config.yaml
dataset: "photos with spoken descriptions (Open Images, Localized Narratives)"
translate: 0.06
encoder_isotropic: false
encoder_moe: "soft"
encoder_expert_mlp_ratio: 1
encoder_slots_per_expert: 2
decoder_width: 256
decoder_norm_position: "pre"
decoder_mlp_ratio: 2
decoder_inner_norm: false
decoder_cross_attention_every: 1
decoder_tie_embeddings: true
lr: 0.0034
epochs: 16.4
lr_schedule: "step"
Rows from block 5 of the image encoder of a small image captioner, named by matrix and row number. Rows with one number within an expert belong to one neuron, the router's apart. Each number is 500 + 40 x the weight over its row's rms, rounded and kept within 0 to 999. All counts start at 0. Numbers have three digits each.
Before each expert's rows are labels from the 100 images, of 14848, where the router gives the expert most weight on average: "patch colour" is the nearest of a few named colours to the mean colour under the peak. Only what is clearly more common there than usual is listed. The data: photos with spoken descriptions (Open Images, Localized Narratives). In brackets: how many of the 100, against the usual share in percent.
# router: slot weights (encoder.blocks.5.mlp.router.weight, 8x128, trained with AdamW), inputs 0-127
# gate: expert gate (encoder.blocks.5.mlp.gate, 4x128x128), inputs 0-127
# up: expert up (encoder.blocks.5.mlp.up, 4x128x128), inputs 0-127
# down: expert down (encoder.blocks.5.mlp.down, 4x128x128, transposed), outputs 0-127

# expert 2
patch colour: black (53 vs 13.8)
router.4:523545551445482461571502487561534509458594480413513483454483579538512590541611531513516516430536467524480509513531433534507417506508517515483490530522463514562480485536487575507449479441502562516510495441491460437490495468469491548503453482514485440495515480553427532397455495522517431434481499456507557515502512545501515535447542471463482528493495490494522527522476542526506461509582
router.5:518493454446477472561488450527522498510486468426498454506480558512510555499495599547580496409541474525524587575455482571498392494514503577485494498495472529502501480536500546520530501467537481574568501518487500421475526508572511574463496467475494513408492494514433560467545478502524530510434507471470469501502525564457537433451523495451498480501505484460481478460428509525504489463571
gate.0:443532447511467464529505586496458489416557474539525426481514494497424459559547526423494512577524486530510488495473550488538533496455554590534441452517511557440466474479449493493587423528477474458527507523438463536491530502483535524472451525509441519568483535584524553441495514559538480438508505505482562471526487488528492545464507458535489526522533514488479513472476540441536510547411
up.0:480582513527514522514530438479524465436463558452483463464425544517538520415440527482452577504501461531540471501537454493522556498437504550523383468477492497568481470551450488473464459477464438522459542505461553478479576475533487558505494553529475462472491515485435504459471497448466568486445469487538462488490491520507519490561498586509534566553465514491551464485543587528544522508468
down.0:561491522505427489510512513462488512609520512518470450499491539576470541537537502505500495533523513492519438527522442457500463464532520479513609491507523474527436560497504559482589491489501526556449510446499511475487533508529537479514458472469469505528466452515502505563597526507428522546536493517523533527512482440370510416578507496542532568528454512520528551564539554477479545442526
gate.1:552534481568448467521469515544516457480491600482486463522505503598555494470495519481526511597434490504492483494522453549495551521468541418494488547501494548476517519418543504463488460518462463500499513486439452537467462578436476460509513547490510538544533529504555474504559506523540453508501520440520408577468566515578504484516438454468505500500461498511500560493609448478484463459457
up.1:427514533512502550481531518512485487542518414514491484521471521434470494525491536507466483457466548559559541474509525459439456483525432584533481484546527496510487479561427534548477559494549518505462413509517516443514540447545489539453466511478453478503488497472512459487449518466465535494447493479555584426469450516461475524508474557568551469415570546478506478518393498531526578558493
down.1:454521499570568531484472515505479486475450481479544526571460488635492495508572555467527493470487563473486507536548525498481482564495565446491514457472468552483492505495483505492535522505510589506476543498439577492509574443460493555478478515459469475525571488581474477508517519535535439512472461479514407482528529478574455518494565555494562490517517555468445493481507519411457545550546
gate.2:550534530525459504448543547498500464540551483447460474461562461503530492524488459440439551518503533502500517502579475487537519513484438528479590535514477559455449515489504504535476490517425534518483506510480514466537510539475491489523495427549494390498525434476450442610502464533459432481561464536462428497494441501533443497453450543462510522542435515452567417458479489462503553464502
up.2:565543475559523484565495543583490521470538580476516467457480545548487499539565512593457581531530549497488414497512474512435449426523484483455489464522465529512489499482521466477535488453507483450480484514586516392582510479475529474491480506545546505490523458529484567494449539510417478480478485470497512489451511475477456442528487494470482480480519546431455517470417434572517478541466
down.2:490521407537505503528461507502533547495522533549564466490481436547594564511534492511485510521474451394541482455488451426551474468446561549504461487511487502485522523480484495511515516499455504498463486527529550412528578488519453420492540574504455469486520495463523452458551484430490561528505530479480581510566485541417492464519460473500476432486554491446505438505471523465562489542559
gate.3:554468503553485521492557431501541469482494447478487556473476504518559503509519493515509525540494437473536563530494527518564420507538490509470518604514544476427418505477479494526480360523507467448474431427482501542457520539520409470519464500514457491508482523559505511519484467522480568489568473500545495523489508563489455514478494449516569503416499541488541537471560546534458413528513
up.3:522435517537529492533543452575555493504546592512451562497497506460564538531516567507516498428487497504504534543541553600529423526521468473540510521490478528459456496494515579524488517550489477484499504545449435517460451583476364513528458518485540518445423539488444510529472456426478538519547476500575470508493523545464427520469479489481502500462503499495531456547482505562474477487483
down.3:533525517472486397554521529441480515499525396520431544461554513410560507470517451463535437465439542502525526539511494476515450509489500532571556529500546539543484518514467476499473544500462490469423519487549458525508506493558490482522496502515454443433509541474501536513496578490500523514516450545527525512416448481549489523464521510575531556539550557402524446496549442487501580533487
gate.4:445571470536467495584478497446520487531490497520516503488533480550513535528479533493489460474395479517523510409482489506444453566524558367492476492528480511509451521463488484478487466501536491579493536592535452548461535489500508484508496479571528488471435534528510549545489545515485434469564457470507514553501495537435513546491459503573561456439468510504491545546559543509484544416447
up.4:530427495455485511481516479535531537438521416506525559453450432513447522503560471519469598538502460483477427519509519566480549459518424484463463507569459535523491522532475555500529526502479530396412509482439510515501471436462534479570487492534529553540498494503453457467473468523536539452559524515522499474552543451549534480590562459443440525536532498529530489483486482499440509541522
down.4:536498448510497480487516524556580548585565503586493506516567527598466517511439550508449473517525468481527535493435533491458479530544552506521488533523421542459493535465501508422513449437513487522484559430512417495553455513502417517475505414540536450515433517522466514445511481473533444475515450498446514500485477515525574477528503473438519522487545471469496498550515416530487490542445
gate.5:465506509510584529473563521498466499450478394599523488477473454507484388508524455542518451540497552400563495541492497466495538515516501502485504530453467524521488545469459496511422506547538500515496408503494536474546554487496487506427462470558504526456479485539533523586438465512541496563488532468573555502454487463491520495425506474484541531482538428513475570541514539464527555475506
up.5:512399539476523539514564511480439554508545494521372514514447546490423468507485486512522478420468473544517538527487527499483508482527500495462471465508516544514485518533543415499525518483511577442504517607486467449474469508491535523514457480542485499488425568440569440500491509476579509426480505376508542505528569456494501511492574497500497468466486494489540541530542497478444489458477
down.5:509484483450529490512554539465465486528544447549480528430534452464512497515491465486424497450503458512450599474538460484490436445509487501515498517567556429536484483525477485508499415486537552512520573538477452575495473488472522498467575542460485525488466547556462462490516453415482544583461564473480560490472490573443538515480509553447487550432408534485444510500487468507555464501492
gate.6:556456505528549494500519512489452488511470501446477518530518450434380472505520487552494486492472511444512618506469529458540494554507407472512474472512445582423536496502496480470552493520491534500489556467544473513498501427534520440448436516540517422534554501523431466515502477462481509521381513523446497480465474557480518462551436506508435537480501491511451509531590516442475469489509
up.6:414497510465492576568458501490497483485453494514524478411468519570589511499460507544526514506456461518436504540523537507471496472570619555536503465465536421495483485494480543579542449578510447508458452509492545489487446529452451499560496564510534487475466469487556490456503526496503498498494600459489531472575439499545485466481488529441475479443482486485451518536432492476459547473468
down.6:603446510510581436510522516514476449507506443531528543493523425445547533539494465465540510483476526477501468473481513514537570538530604478440505512514452580465495514480461531502502586465494454448477555413497439558538507501481463408476539468543476489482528529511616480491516546483486521467415542482507484499504509509505452501516527511492547520435505510496461547534416554531562491516510
gate.7:438495505479486487481429513495477505473479569481448523525578517605484472460494488546476481526491547451510474529537509487496454550597503545517448545534425477457577459503440518546525524496429500540469453530522467505533501451543486554483504484503479530425460502471447449454535598496434495503497454558473491541526406539510478479498478514528507513522451543568477484522439503386514544477534
up.7:479538506486536512385518504556499541469476527461482515486545482517494409499513501510541497527422500438497468443509500500465438486602495528466512589540445450519513462532491499562494544487457431544518412491496421515552552528488539490498496516499530535439548519518425514478505515497437466519521518585474497539485504524562526455503503466435484521429418520530437508570461422466496523513536
down.7:492449459519482448548448539524588525503503493431535485522464544449464469505492563523516540519500558428457495526505531462447556465438449446486562440472500492468484546545512424499525505535531487566457479541494445534451497568470466451587491520491483506495514440582486530529504480425475501465507535541469468591469525423484518500517475514530505492438479566500522483459616503573511467496492
gate.8:475415459499507549458443559474511545447547551468528511474546472450541524469472515582475475470492522497421458470542491576558460513470466523539525554482509516458502408484521521444426541491492547510509541460495520488548541482437517481480524511531499445533495509473500412536523440385532499465495445454467523443507509478544498498455500501571475475489516630534491519496561520485544474539458
up.8:515468426507495477409484554512519491433492558515564482527545450397497524481479503555488491484500530461515466509488495567498550545400515490571568492492512486451485500565500531498467541460483553533501529505495467441470424456548441499515496520513469501489509530467547438429548452511557504564484519482525526576475478481499522498436421509503508481499527581488444481591530565449558504565496
down.8:541525514503489514490489464463458464517496538504470438507454533551510646504540563456460548558435482480499484513400458427546503523530492464543517518487484467462501501510499487498450484498476481525476521547524461532552523503480559452555506446462504525538412464484557549538506489529514454438408481510545509502535513490434527503476524456509503543466540429579485592563427523487515510573511
gate.9:500454506545534492507486378516566476528520495520466436488510462531512487543593474453549579516507565491494506480464449493496571442537565464502515486475508497500519503465471439452515535504497495449497458514481509487473472469463515405510482530527569480497538455424533506537526568466512428525522511394444437511535401493527443482484442528485502515449534534537458491497432418519552493484512
up.9:462481522499466504467390459543413532519428509525458554509437398483502524502484488454534565539540485510533561472497549493473538563528552580548458536504480454532498494538420493512407521481490468545478447491530495466462540521499580488494481456550550515459520510418466517519530518423529486458523426500495419516513516539547493528548569549476549513505509531505494509438485482547497498552503
down.9:505504483557557529494487493476435433524504424521468528455519485440494497476506591461395459477493543504472451516561527481515506486440470476515480468520520486477475481532531528493455523533552563362414531507426512476507552522460475515487554474531497478572504526490514510543535503429476496450507453504586474514526542543520451459532493516501501498397424456496488461483433511441449473537481

# expert 1
patch colour: white (80 vs 6.3)
router.2:498553482578540478554456507445511536494502531560531469543438484510489532479495486482492475510522432475500553443504580530520451519510424494568455561514458475445516521522462456522580443516501508516412501513573499489553489484548597476490506512438519487450499518440534425512535470551564444455485478484506462513445438480488522492469573504513424516470527535526430494519521465556493602524525
router.3:487493521510515542555472490456540500490459514578561473536454475480489536494485489500508535485534514529464506473485541512481491549504468523493513575457507519441515542483533457456523520523603514567403501497537594489502511455521549538499481418445460449467479532471479444521460487478497467466494470516479463545506408452456488496474583472474431497449574517600431509526464517556486611511552
gate.0:542571472555553515509483475485530497433517480496461502498501449483518531483569526459534540507516505504502462495517499522531437525496465521558465509478500503549550505587553473599451467500508500449562541538536441474493472531499529482453538471548583499450478490482435471507454467548363509422517425472481444483503508572518523466508465512487521569519513496502577465524464376497455525524485
up.0:509496504544554569406527561421462550465507463485431530500530492520492430472536452513515525448569481564494457501564534448528505454532463499575513491538474490476488522552539445579541486507484569439558523512535541518529499513474540502455546507550470462432532462529506472487507518549436462519558461415431407510420489532502444525504429472521540496480462502523533448514507480503529509507462
down.0:570583495440492561553514552475574518542490458522485477424467479502630443528476479462506522509519507481468493467503565510485485549513502505493532499440492509535581484497473550510505526484450550465555472467470484516451545576529526538503508436491566552552407478410500523494504511476533511444552495511487479497465516456414506545545488586525533480442488541514494459469514539553434471467489
gate.1:508544498465474504459549545461451448503526518542459562512492497525531478477543556431455620530499515484478567430480453473488547529451514431509489525423449517453494430468462457478484523524572527371563425482410525584538501508490455520495506510455459465511458503473567519454528504507487517520548561477531525471603486508521498503471511522523521470506479541471487527492517435486490514532484
up.1:495499528488535474512425474515518470526513389533502533417603495522553541550461483634498437492465486485516465469560505498544508484498460448459465443487559472492548531448563527506572489494534475527497500477513489475479488478515501455558459455499535492504552477518508462606496457513504475483506506516438439470485530491487499571512438470430498551494495471461423451508549552582461524530479
down.1:498513532556510540510526509517507508473463526484477520432497553446515514557420503452438490528542519508456531506485511453536487457570492561543517410486528450522489505547502430518536532514451483488521506493521521531509496523510557537502498471539556563525392495541448537539574457492499577542495555502496583559473486564535517367525461512496460490544487503554567469469436485460497574503548
gate.2:465533434508543402493527414590547483483495553560471492535518451492507455478478541450479545490461552523512493435483516468463489421544439547430521496485521545440535477486497522485571553610524583489566548503517538529432489537516530487483490495555500488561523511470488505455498559415495515487511535496533419478506512466542474466460482468461527508505456514493504430443519493511423521460468
up.2:454474498507557480524573511485539536541483475524559423516475513486501475523520516488508490529504517548518459579519520514468447403546500572436520509530500509490523499522566526485458478469490436526507537433559485469494520527482593511503401486515486468510466553506549513572553554521497466445512473502564480499503496526552473502486552451435562448507464510518496520372440485461468574422441
down.2:459516482507556534534538448510529550458530470502435469462472528482522573479590473431506462490511432488501510457512533557465513513467501491513576523412531554397451459483499527454449430560516537457449544506469468480562534454472553554460500516510482524567496513506486484494522497502498441505485521425517413451480548485485451532461493536444514523534461535511432507382465523461485507448504
gate.3:585578501503515452507512494485480435492546504457480520468503564457456429496515413521444531518471561388505437468516551477511504510497505477500515532568432460475485510551492544547508520477429461593455492468439479497485531512490542465545534470512559494506566513446516438546580522469466549489505486482533553502518451597498483497455504486539500538421536526517504522467496436533458498576509
up.3:488476527514542480504489550521516535493502428458424480443510466526527589476478486492418546546535514449520566520491481545568505546510495517432537406461537548482599509523454544536476513530515515509498488436557482522477518533549438514471535527480463513496447530508474517478491490497565517550471552536528423465516502475561552548503488486521454442468429539465455494560479613527541527420481
down.3:464537458435476502516504513510529523488476510472504516519557444472524547572596558510557481510507438464609463577462530492491506497483478449498501541494515526563510591484556524488512546523532470448568515449477482538575525479490504483445557557484425516504521412509441516549490505491517575465426561502441516490460492455529516472483508442456519510507554492390434499517515527528490496488548
gate.4:500407467459511484400514620494441559553513563530504475461475465441505512540485545562545595479527507470529518538489562473537499488479623433490537538471498482485498459481556498534528510513467508462539529478492508483573435472444574484473564473523509493490503495536468493423523435520538520486500550444537540542504488500522492512508442521449499412468462545511509469532465505512529493461465
up.4:480459462478579507470448483493493529555480511510528510470541527471552501569497511455486526484495501471537484454481515412583447502460510477487534558465434484504527495459531524539524549458492541498498469490568483434565458466415573447464501526463511498524586483563494458530520437464440464540476476467506519453479508495475542506486550482482478473467494452574625442581482440563503542446524
down.4:473518524417495546502491546520469470522478456508510509551538486489465572478538533554468479514461525485526529564483484521484459538492551500421475473530527518537548567544475556528460526439480516430479440548453482533537466407511549489483568450516441510449407476544490504512511448546440599547517527472471545534512524466489501530449437533483463568540441503543467600462507479563525490485492
gate.5:534530496519478511517593582495417482532491469471522445461539512517518506493479428483481567499464447509587478488452467509478574500461584426553548596437463502485503482546507518478503529481498535526552488477473536429540467555456518493591437530534432521505437502490537562480577517471475510556517523473478492555510438545486478487476513416438472456503511540523475530545485466476488500510552
up.5:455522423530516502520504520544497451573553478511446544520533541515456482504482448535462412497493485506545508499482532528453541520593527491486495534492532502466462473544437543524515495504559472431465499451495590455526480583462474438519559522536540536548607493572424472498550476472498426450547571520566480516462484546501558479424512493473501463510525490483492533447430482534539476484502
down.5:488485478569492482495484503495496483516549481499482518450461476492465486437460531490462610521509430445432485499442463513547547501528521494506494503486517518591523474491605477527452462493449600475485453434502460556512539539511503573491480478504488513455484490532460506561511492468418437558429479486475421492498470471523487462515533520479528538439471520534421559457541469492536513583404
gate.6:519527577512486490525487556573518544642451453506495488467433483458470456494523540442480468565544551476480470433492483480493520502494475496415490587496560488581447532473488508558471484515520518491450480455540527533444501514482441477545483497400475488523528469576539483480487546498506536507519513512526584516438512516456494540534519528513475484542402512466566501532443453473547531524489
up.6:489493469489538509472518447438510458434530560493492502557524568568536564521483467576504527476420461490509533512509494477559456529537567557546567451520480534446515465523532478442467540458436526459537514524481490469578486466501494517457561477604507507460445520422450510496477459503556476462524493473509405459534452556523511431453472518482555489489575452570505493506543540524489471511526
down.6:519513483491531538469520437562517497418447520507443471518411594535549502558464530483485484538478550558486492499547467449497489510502488519504586459486579521564454475470536430455467471538537458523525440461461507458512416524503545549432513478458512568485482519463521500539449452483509465457482489526482566447469547482460500559489464560539483599499542520515469532407521506525506445491479
gate.7:474527472526556579538569489505475483508566521453471502480527547414458520512531490551407459440480503505508514472519504582490547426580442499528465535428550488501457511536461507574477545466539465500543420490470521525526522457528521462460456431537481574489535497482435567443479497482523427448525456456495433472497499549544505447540466467529537511500542517535441474539495461458548480481498
up.7:594533456451398441491473530529472530506545463571531536530545539557479470488494547500540580545542446486524477512489376456465476511458551478463474552513498465450432478470514568444519538442493552470468517531449475460514479472461515525491536521563528457500510531520513477561494570516510493490533585431500515502466498473538523525500475433472473483558438537478529541516462524497490422480452
down.7:491416401520493532510525481532524535433502451471534565550459455534556530512533424510464558509500471494481502467493498453561469469533491554520454500480511515545504477419499515487528470478418557559491506480436463498565547526492491477517479510523555449519486489528534585535483532549514500492512537494513451548514461464569542474530590497425534517540513482492400516465588569471513565468450
gate.8:545563494464527495517529506497546439491526501547477555523478518537455502547459497538507469453552406507530515513561507536465563498482515504532505519473523481470426517500518569552462498477514472448478463482418494571548504479431414482487475526507577464442526543443487528481463466508474497576582559480549505505595472486443479559537471539519543485537480605496424447525448490536522474537493
up.8:561374502451444567515466505531505527444539458536592518489492557487482417465506463460522507496509486536484468488472450548520477465481497485521495507465509484428545513530426418472517536447516455530519485525532464527487479531509560506462505540469529556514482489500444543534475540428478526487513534513406462475513455546519521508516489508514475465463543464519380435478601412481468492505471
down.8:512478499493463545443396519564459502500466490529490508470505456545529503528490523528524491480492573477498491532543551432512421545484498489503492539542517482498597551476515517603510486494466461532452439504479496482529537496493448435513441525504479528483505474481475558444479471470457492456593503493544532561454514489492470361572485506427491521441531458477497482615513442515476530478465
gate.9:467510509446479492504495551421530520459576501486421447472438592464493484489505446546517540490475407507443511514486497471436466570455497448492442514579560477525485517471490504464515548493517480531543518545509458514475442566472503508548553487516509521560481495472528518493506489547551491508496539527496441512466477441557463417486435500501530530479527504495627471558498499520495614520437
up.9:535478513501529492470551544519559451553507464513524469488545500464498461613530486523536537502547493473572377451490497502457465500497535506538508471443499534513522560480453489478413479459518436460481546535500521507514556512474564481510536513456547477559454467568453500519538494541477406489523476545447470389550492500388531481467530543486446459501488540579493526521534505497468474494528
down.9:523540540495522521480458432510471541569445468488459553507503491428494460464508471535455448424537532495507502484519538481421571525526500494492484464547459526437523442490538428458502460411520531544466471495540506559584426485551502514504383437509475404488476485424443560491456504541504584475459484526456478471544495480469492523417531474494483462472548480514458495490515495524471530499491

# expert 3
patch colour: brown (67 vs 31.4)
router.6:490536491475548530515504491458552545494496501484552528462501504460461519475466504567521546502478514476514529527433532491466495493501455563476514560457502571443538536501552582470541433509523425502466516513474484443488552458476492520550443511467490467535398556516597499597507542442485556526464509512447489494562549506511487527466427532486617473442471494462518519539456447570490450547523
router.7:434536510489582540506529543406529496496472450475505443511479470490512507495470436523519513509452521434524516549516576520488477485501464581489483559447497534507531492495514572484512371475524415472499477476508458472523530443471527574479525569478461483516486585500594529558521533500479557552484511536482533462513513491556511539494454568520571495469490453487459508524495450543535462576564
gate.0:541565473492497498500505454522521538555514478436517436554503539525500460533485458519570435537480571495479452517516411477433550600521494458461460544534463498499429521534460499508454492548517451485559555516486493570522511494461484503519553510467502546536494514486518483466526442528457433518390533489477437526444542462589549536516495549493454477540561495572450482531464546524450459473512
up.0:432484609493529503477475496489473475444496556537464515447453432467516613463556502492425591539540448580491533504492547533552472428494510466514530535562525535511586437507465505474546516425522523534473508472523468511469465506490534518494480519474519491513498463525475513558462519523578520464553476541523538510534450516433419478458535433523560457471467457459524519479493467468551522496476
down.0:519533520448500497543477535476414424469477410510505500529531530531428481508492423503526504493507544464500475513498442490600470482452452508455410503528541460496495545470549485456526501518475492527536455463468478431585500532502501513450457536514512470505406455489525486518531491494474404549468492480547504497579517512572512587558497517446518474527514529513535481514500512495595485470388
gate.1:539531549497506435535462513582481549536489460450509545519483522455512568442528447458498522504463454540442496440493525537470540479481495503533566420423468530479507489495508508446429489507477573472450520459446532486524503553496477468558535608555483486520525450573520476466453489504458523476471444561519445502570497552471426507519581492474502501562464505477437448555508511527440485525556
up.1:492465468536495533396579483489464506492526513541487483529513453550498522515497503511506473499523548488516501550525448499500450464618518440488486591551502492512499499482494514529602496428536454567495515535465550579406492465487538564513475374425463472506530518492475475504495459484467484540486546456461570503424566481540565445513493499540493535494526458502509514494514447440504520484464
down.1:547491587519394497481533496505581474492497573480474579490535496436499474526452470478459491580452468469467540548535462576494491522525443471484519510518547508477507505533497546484488545517463413507505472461513582439535527497552498513446585598547548490526549491499490529474510522474498509563438444540512478470486567477491494483528554507497477418526578510482432447500459459484517457518465
gate.2:477454475510540510473578493485499478505489505551460504528488548446545535497489538499531551491439477590428459494551483524492553471534498513445402521486524471533564503475473480444550472440491487482517521541486489598512515630513481505562483520490442506448505476520540558526629497509468500510496428450439438489523559505519492488481517383505488474568493507505496553465508465512535476473490
up.2:493560477502494474545405506472507489469549478456491493463520487557483507551473521514413439514575503450557550526454495513502483514461525465540569490514494538434466506555512531548459537574534520496492484418555506421492443399525551501487507477494531512532496554489431443470396472471532510499530539504528564476455454490548517468510486597478495554434487466536470471524512561511459497570512
down.2:509459594526513487531543482458516534553567474579502495506469497423497487424551484506570589475463496480456547523519523366554467475483544473560498486490461448577529531504531542590541474511499467517515502481509463458521560490516508486461501513531517536530466511484434556536583538525459460539474438494457466462467466560555499514497495585567455505538506516457453482480493487509477467518461
gate.3:547492485519477495530452525531501517513500384525472467478423450552480438470557514485513559522482503478481533484476521380522436472502505554416537461615420519481493503549465551514504512535470473485557443544467447514427579443502508477469532497523479506502524452463472473554452521516456497447549537512469496440539494563505518461533476485500545458525424515539512542492554459461543533495533
up.3:506485521523508507471497487512468476450558601471511559529516562509498461500477559494477489435538523526466523463569482628448534537481469456579456512469535490475503491494508395503491495448533501477425525529510486461529451496586468519513472485524555554507528524547513497576545475508560490506486521525566508559466443433479511503429493491507430527477490474518447409519411493501498423502531
down.3:545497468524502513466463488529457560462463482491567423504503540559582494472460474484580492479532548492501562521510552431452479461442582539532502483563544522532453440528522483566528513532420536491563502482511485522539524519498458513495465466592488465525497502423448434544463521542459527480458465476471488603432534398577531492520495511510509500539496470507495489554482505544480553514526
gate.4:464556505480499458463501469542434493508555484503567571457500512465513456489535519489513496495515567495496498457555540441497486496467487474491552485510431515589462510454488443459514440442492532593544499442436505513520460476566528487528462514536495489480562489393591519441503506512536496482509459458457532549465545439478458486469525465507501533410562577511556493484555517470494533543593
up.4:516518590490524516463549500489447517473609476488446513464405508479478442520485566526519500573510482548501494555522481453429507483487493513565475547518445531486500434411501496520480495451463497545488480474558524511538581481523567461423563501452392530536535546511505476452485494500484549533502568492461536483529541517468518431548468517520555480498488490527534530488556438423523449523477
down.4:469445520514479577545507564475445538503472516477446549538476498512510511523504535481503455505528416497471443439520511455527521451553517465455575539496464471524457495468544504499465577470451520388485515481514469516481528467501493535521507458395540495488469442483497496453485499438481453542542580495567512492471521535473586573539523406488483508526549471456473577526557476479484444442451
gate.5:588473508524495518550480442489494513518514563477463537433486463502512519508520454436460524556500507500494503500465484511551492491492477517510486536431520443509598532525430578529493483586519516574534497550449462583539436497457490560459508538520516480495535504559494588485487514554524389551505578454579465466476491529447579528532489493487482523580499539480484535481513493457543499460551
up.5:569531446500463499572487396487474520519489580485476513426476444470513484508472463452427500476479491470494477522483473496541444525509513513527482512487507491479542532521443553556507482553477509570545461552517443570508453499442473574435465517500507510491493538533517586507515523476510439524538541500605460493473541538467559569575435499529509520561481558436488503505545472505607518465498
down.5:398572578493429496471453491517501468495471475541560463516480447526518526435519481495487560433527477480560474493538522513465550462419545492474544559543465490457572478490476506503497535452512534405492544553510516574529572528539502466468497467451458506494468493507514487512489509427561482528506441509453512466483525525521513472453471403539468528443525504507536507548474494509405414435512
gate.6:486491512482489526473498477494512524478463394497551437439451512478526491475484504463515502487454473542491496549542457516486541584434467527503520455468514612580504473536533424540462504510478467473515549490507507483517489558530528486496391471500524433451413428502469536490474460530481472440511522493466497420550468513479540509434480562470567514514464519499553462443472414455426473544486
up.6:492468523493460479486515529559481517586521528433479553494469504538474474543517431516541479507524512536487438434487477498460439484512563481488489556517494514399498470481536491457517534424508542454483459539461514573493535499408461530456551544429557589520437549577516472480555539421526540545455472507495500564506556484487460514568521479451483456583542517476482499506512471461512521456447
down.6:503419484515459458518472451493454549537484522537588470492512462459505581429512539436539473441472463629460482521478451464505488501474480467482522483460477465474426529541422568524500441491509474552494559484427470512514483447482534554548482512503468481492520511486493488536482460415526503508530442532526517496543444471509412531494445513440525502416502425437514553495523507498491432476485
gate.7:506507463495499476568445554421552507516512481516480500507493417426542559499493533523525485566576468581462503543566492500508563517464478459454447523510594489475460483498495457451602516446537531429498530497480450509469513562452487553479470546455444462535523416462534491538474469502530461479483524454452503539486461491517503469403536411498500508465562480536478468459488478515488549456477
up.7:517527473529428481479522545484473491565503481500444521494478495493542591480477502573637496524514568515562475552503543470531501577455547503504528445436554472476500464507438508490547496470453482520565446492464432608470510479494482482457460449439475480466527478466524502503451484538478443457513501512482482510461463508473503415442497454464544489417567504480472547523556468512574486491522
down.7:458464456524456493525481544472503522465463504463467501512514508523517455495499411473485524582532475470487473542520493502451509523477471499383529521432537481602553517504586511477514550480440486540510479478444581535505472584533514492484560505455485489454420493414493507511502524500509503486437504439580566527481485493538531530578456454543509527553547535498458520535544534575565482491557
gate.8:575510491441431467437530431476454518510542483519419496513518560548551455458475594496500529481510474456526447457462529425560532508541412557521538548500522464479461521456437550497476499521467491561506450483505534468465498455577450540523470440474440550575493530460476503506462548508511430489534531497440443491514506490477481507442490406496543517468550525500507496530436530469475506560507
up.8:606503433444393438480490468518417558500535483470451444479508491524472490430477581499450516489493425459559474465421513505529499549481448544460553462432509506491524517475503540512441503508478533529489412565471529447491484494569443553538514489493522498518478464467504482523486536473508459519531502548487439504500540478520487516448465371473551484510524505518521494486456518461415512475510
down.8:509477477497488485488512497541579489458491458494462565517509516470539488530529487559480483505507467452532505527464446598558531424508514590565488470545454449469477518496449515416479526454518493516528493549448522474554402509520468509494503539558489464538486487466485477541534416565490521601555506498586477479530486495457577472431490506488436498509511494479440508594467522468483415525465
gate.9:517511483559511495459478485560481484448437447524455486535517496433504592540456518436556492454442521474475565552429483463495490526466501523437509444448472417490542555579447509482472459495454511522494510444542440469474527546542529464570527523568541451550532460473555507470596536485503528520507419508507499477526564521469447578535510505546474481544566518520510530488473538480522501561513
up.9:491447544487517504529487518516543486554567499446527528582470513500500547455549511547429465492532485451496508459439532483455455394560478490479502391496545572533503466476522538493506521509549486485533435558495539492478498556507512416551448477534520486540454507555459500484478451502500508463564497468495523495494526485576555441518473509443578501509413504466521544548412526525493423459547
down.9:497496465566497442544523552526495496539494508516490553476510505419488535499465467458469473532458486487427587535469518466483493502504472544503465545534450494564568550487489532455494509436463531551468522434521432493485536467407582475557498521397520495533528473496540428570540465536542458503520431484535519463549490469458466507465452474458481497498468524507480501488510557455614542461578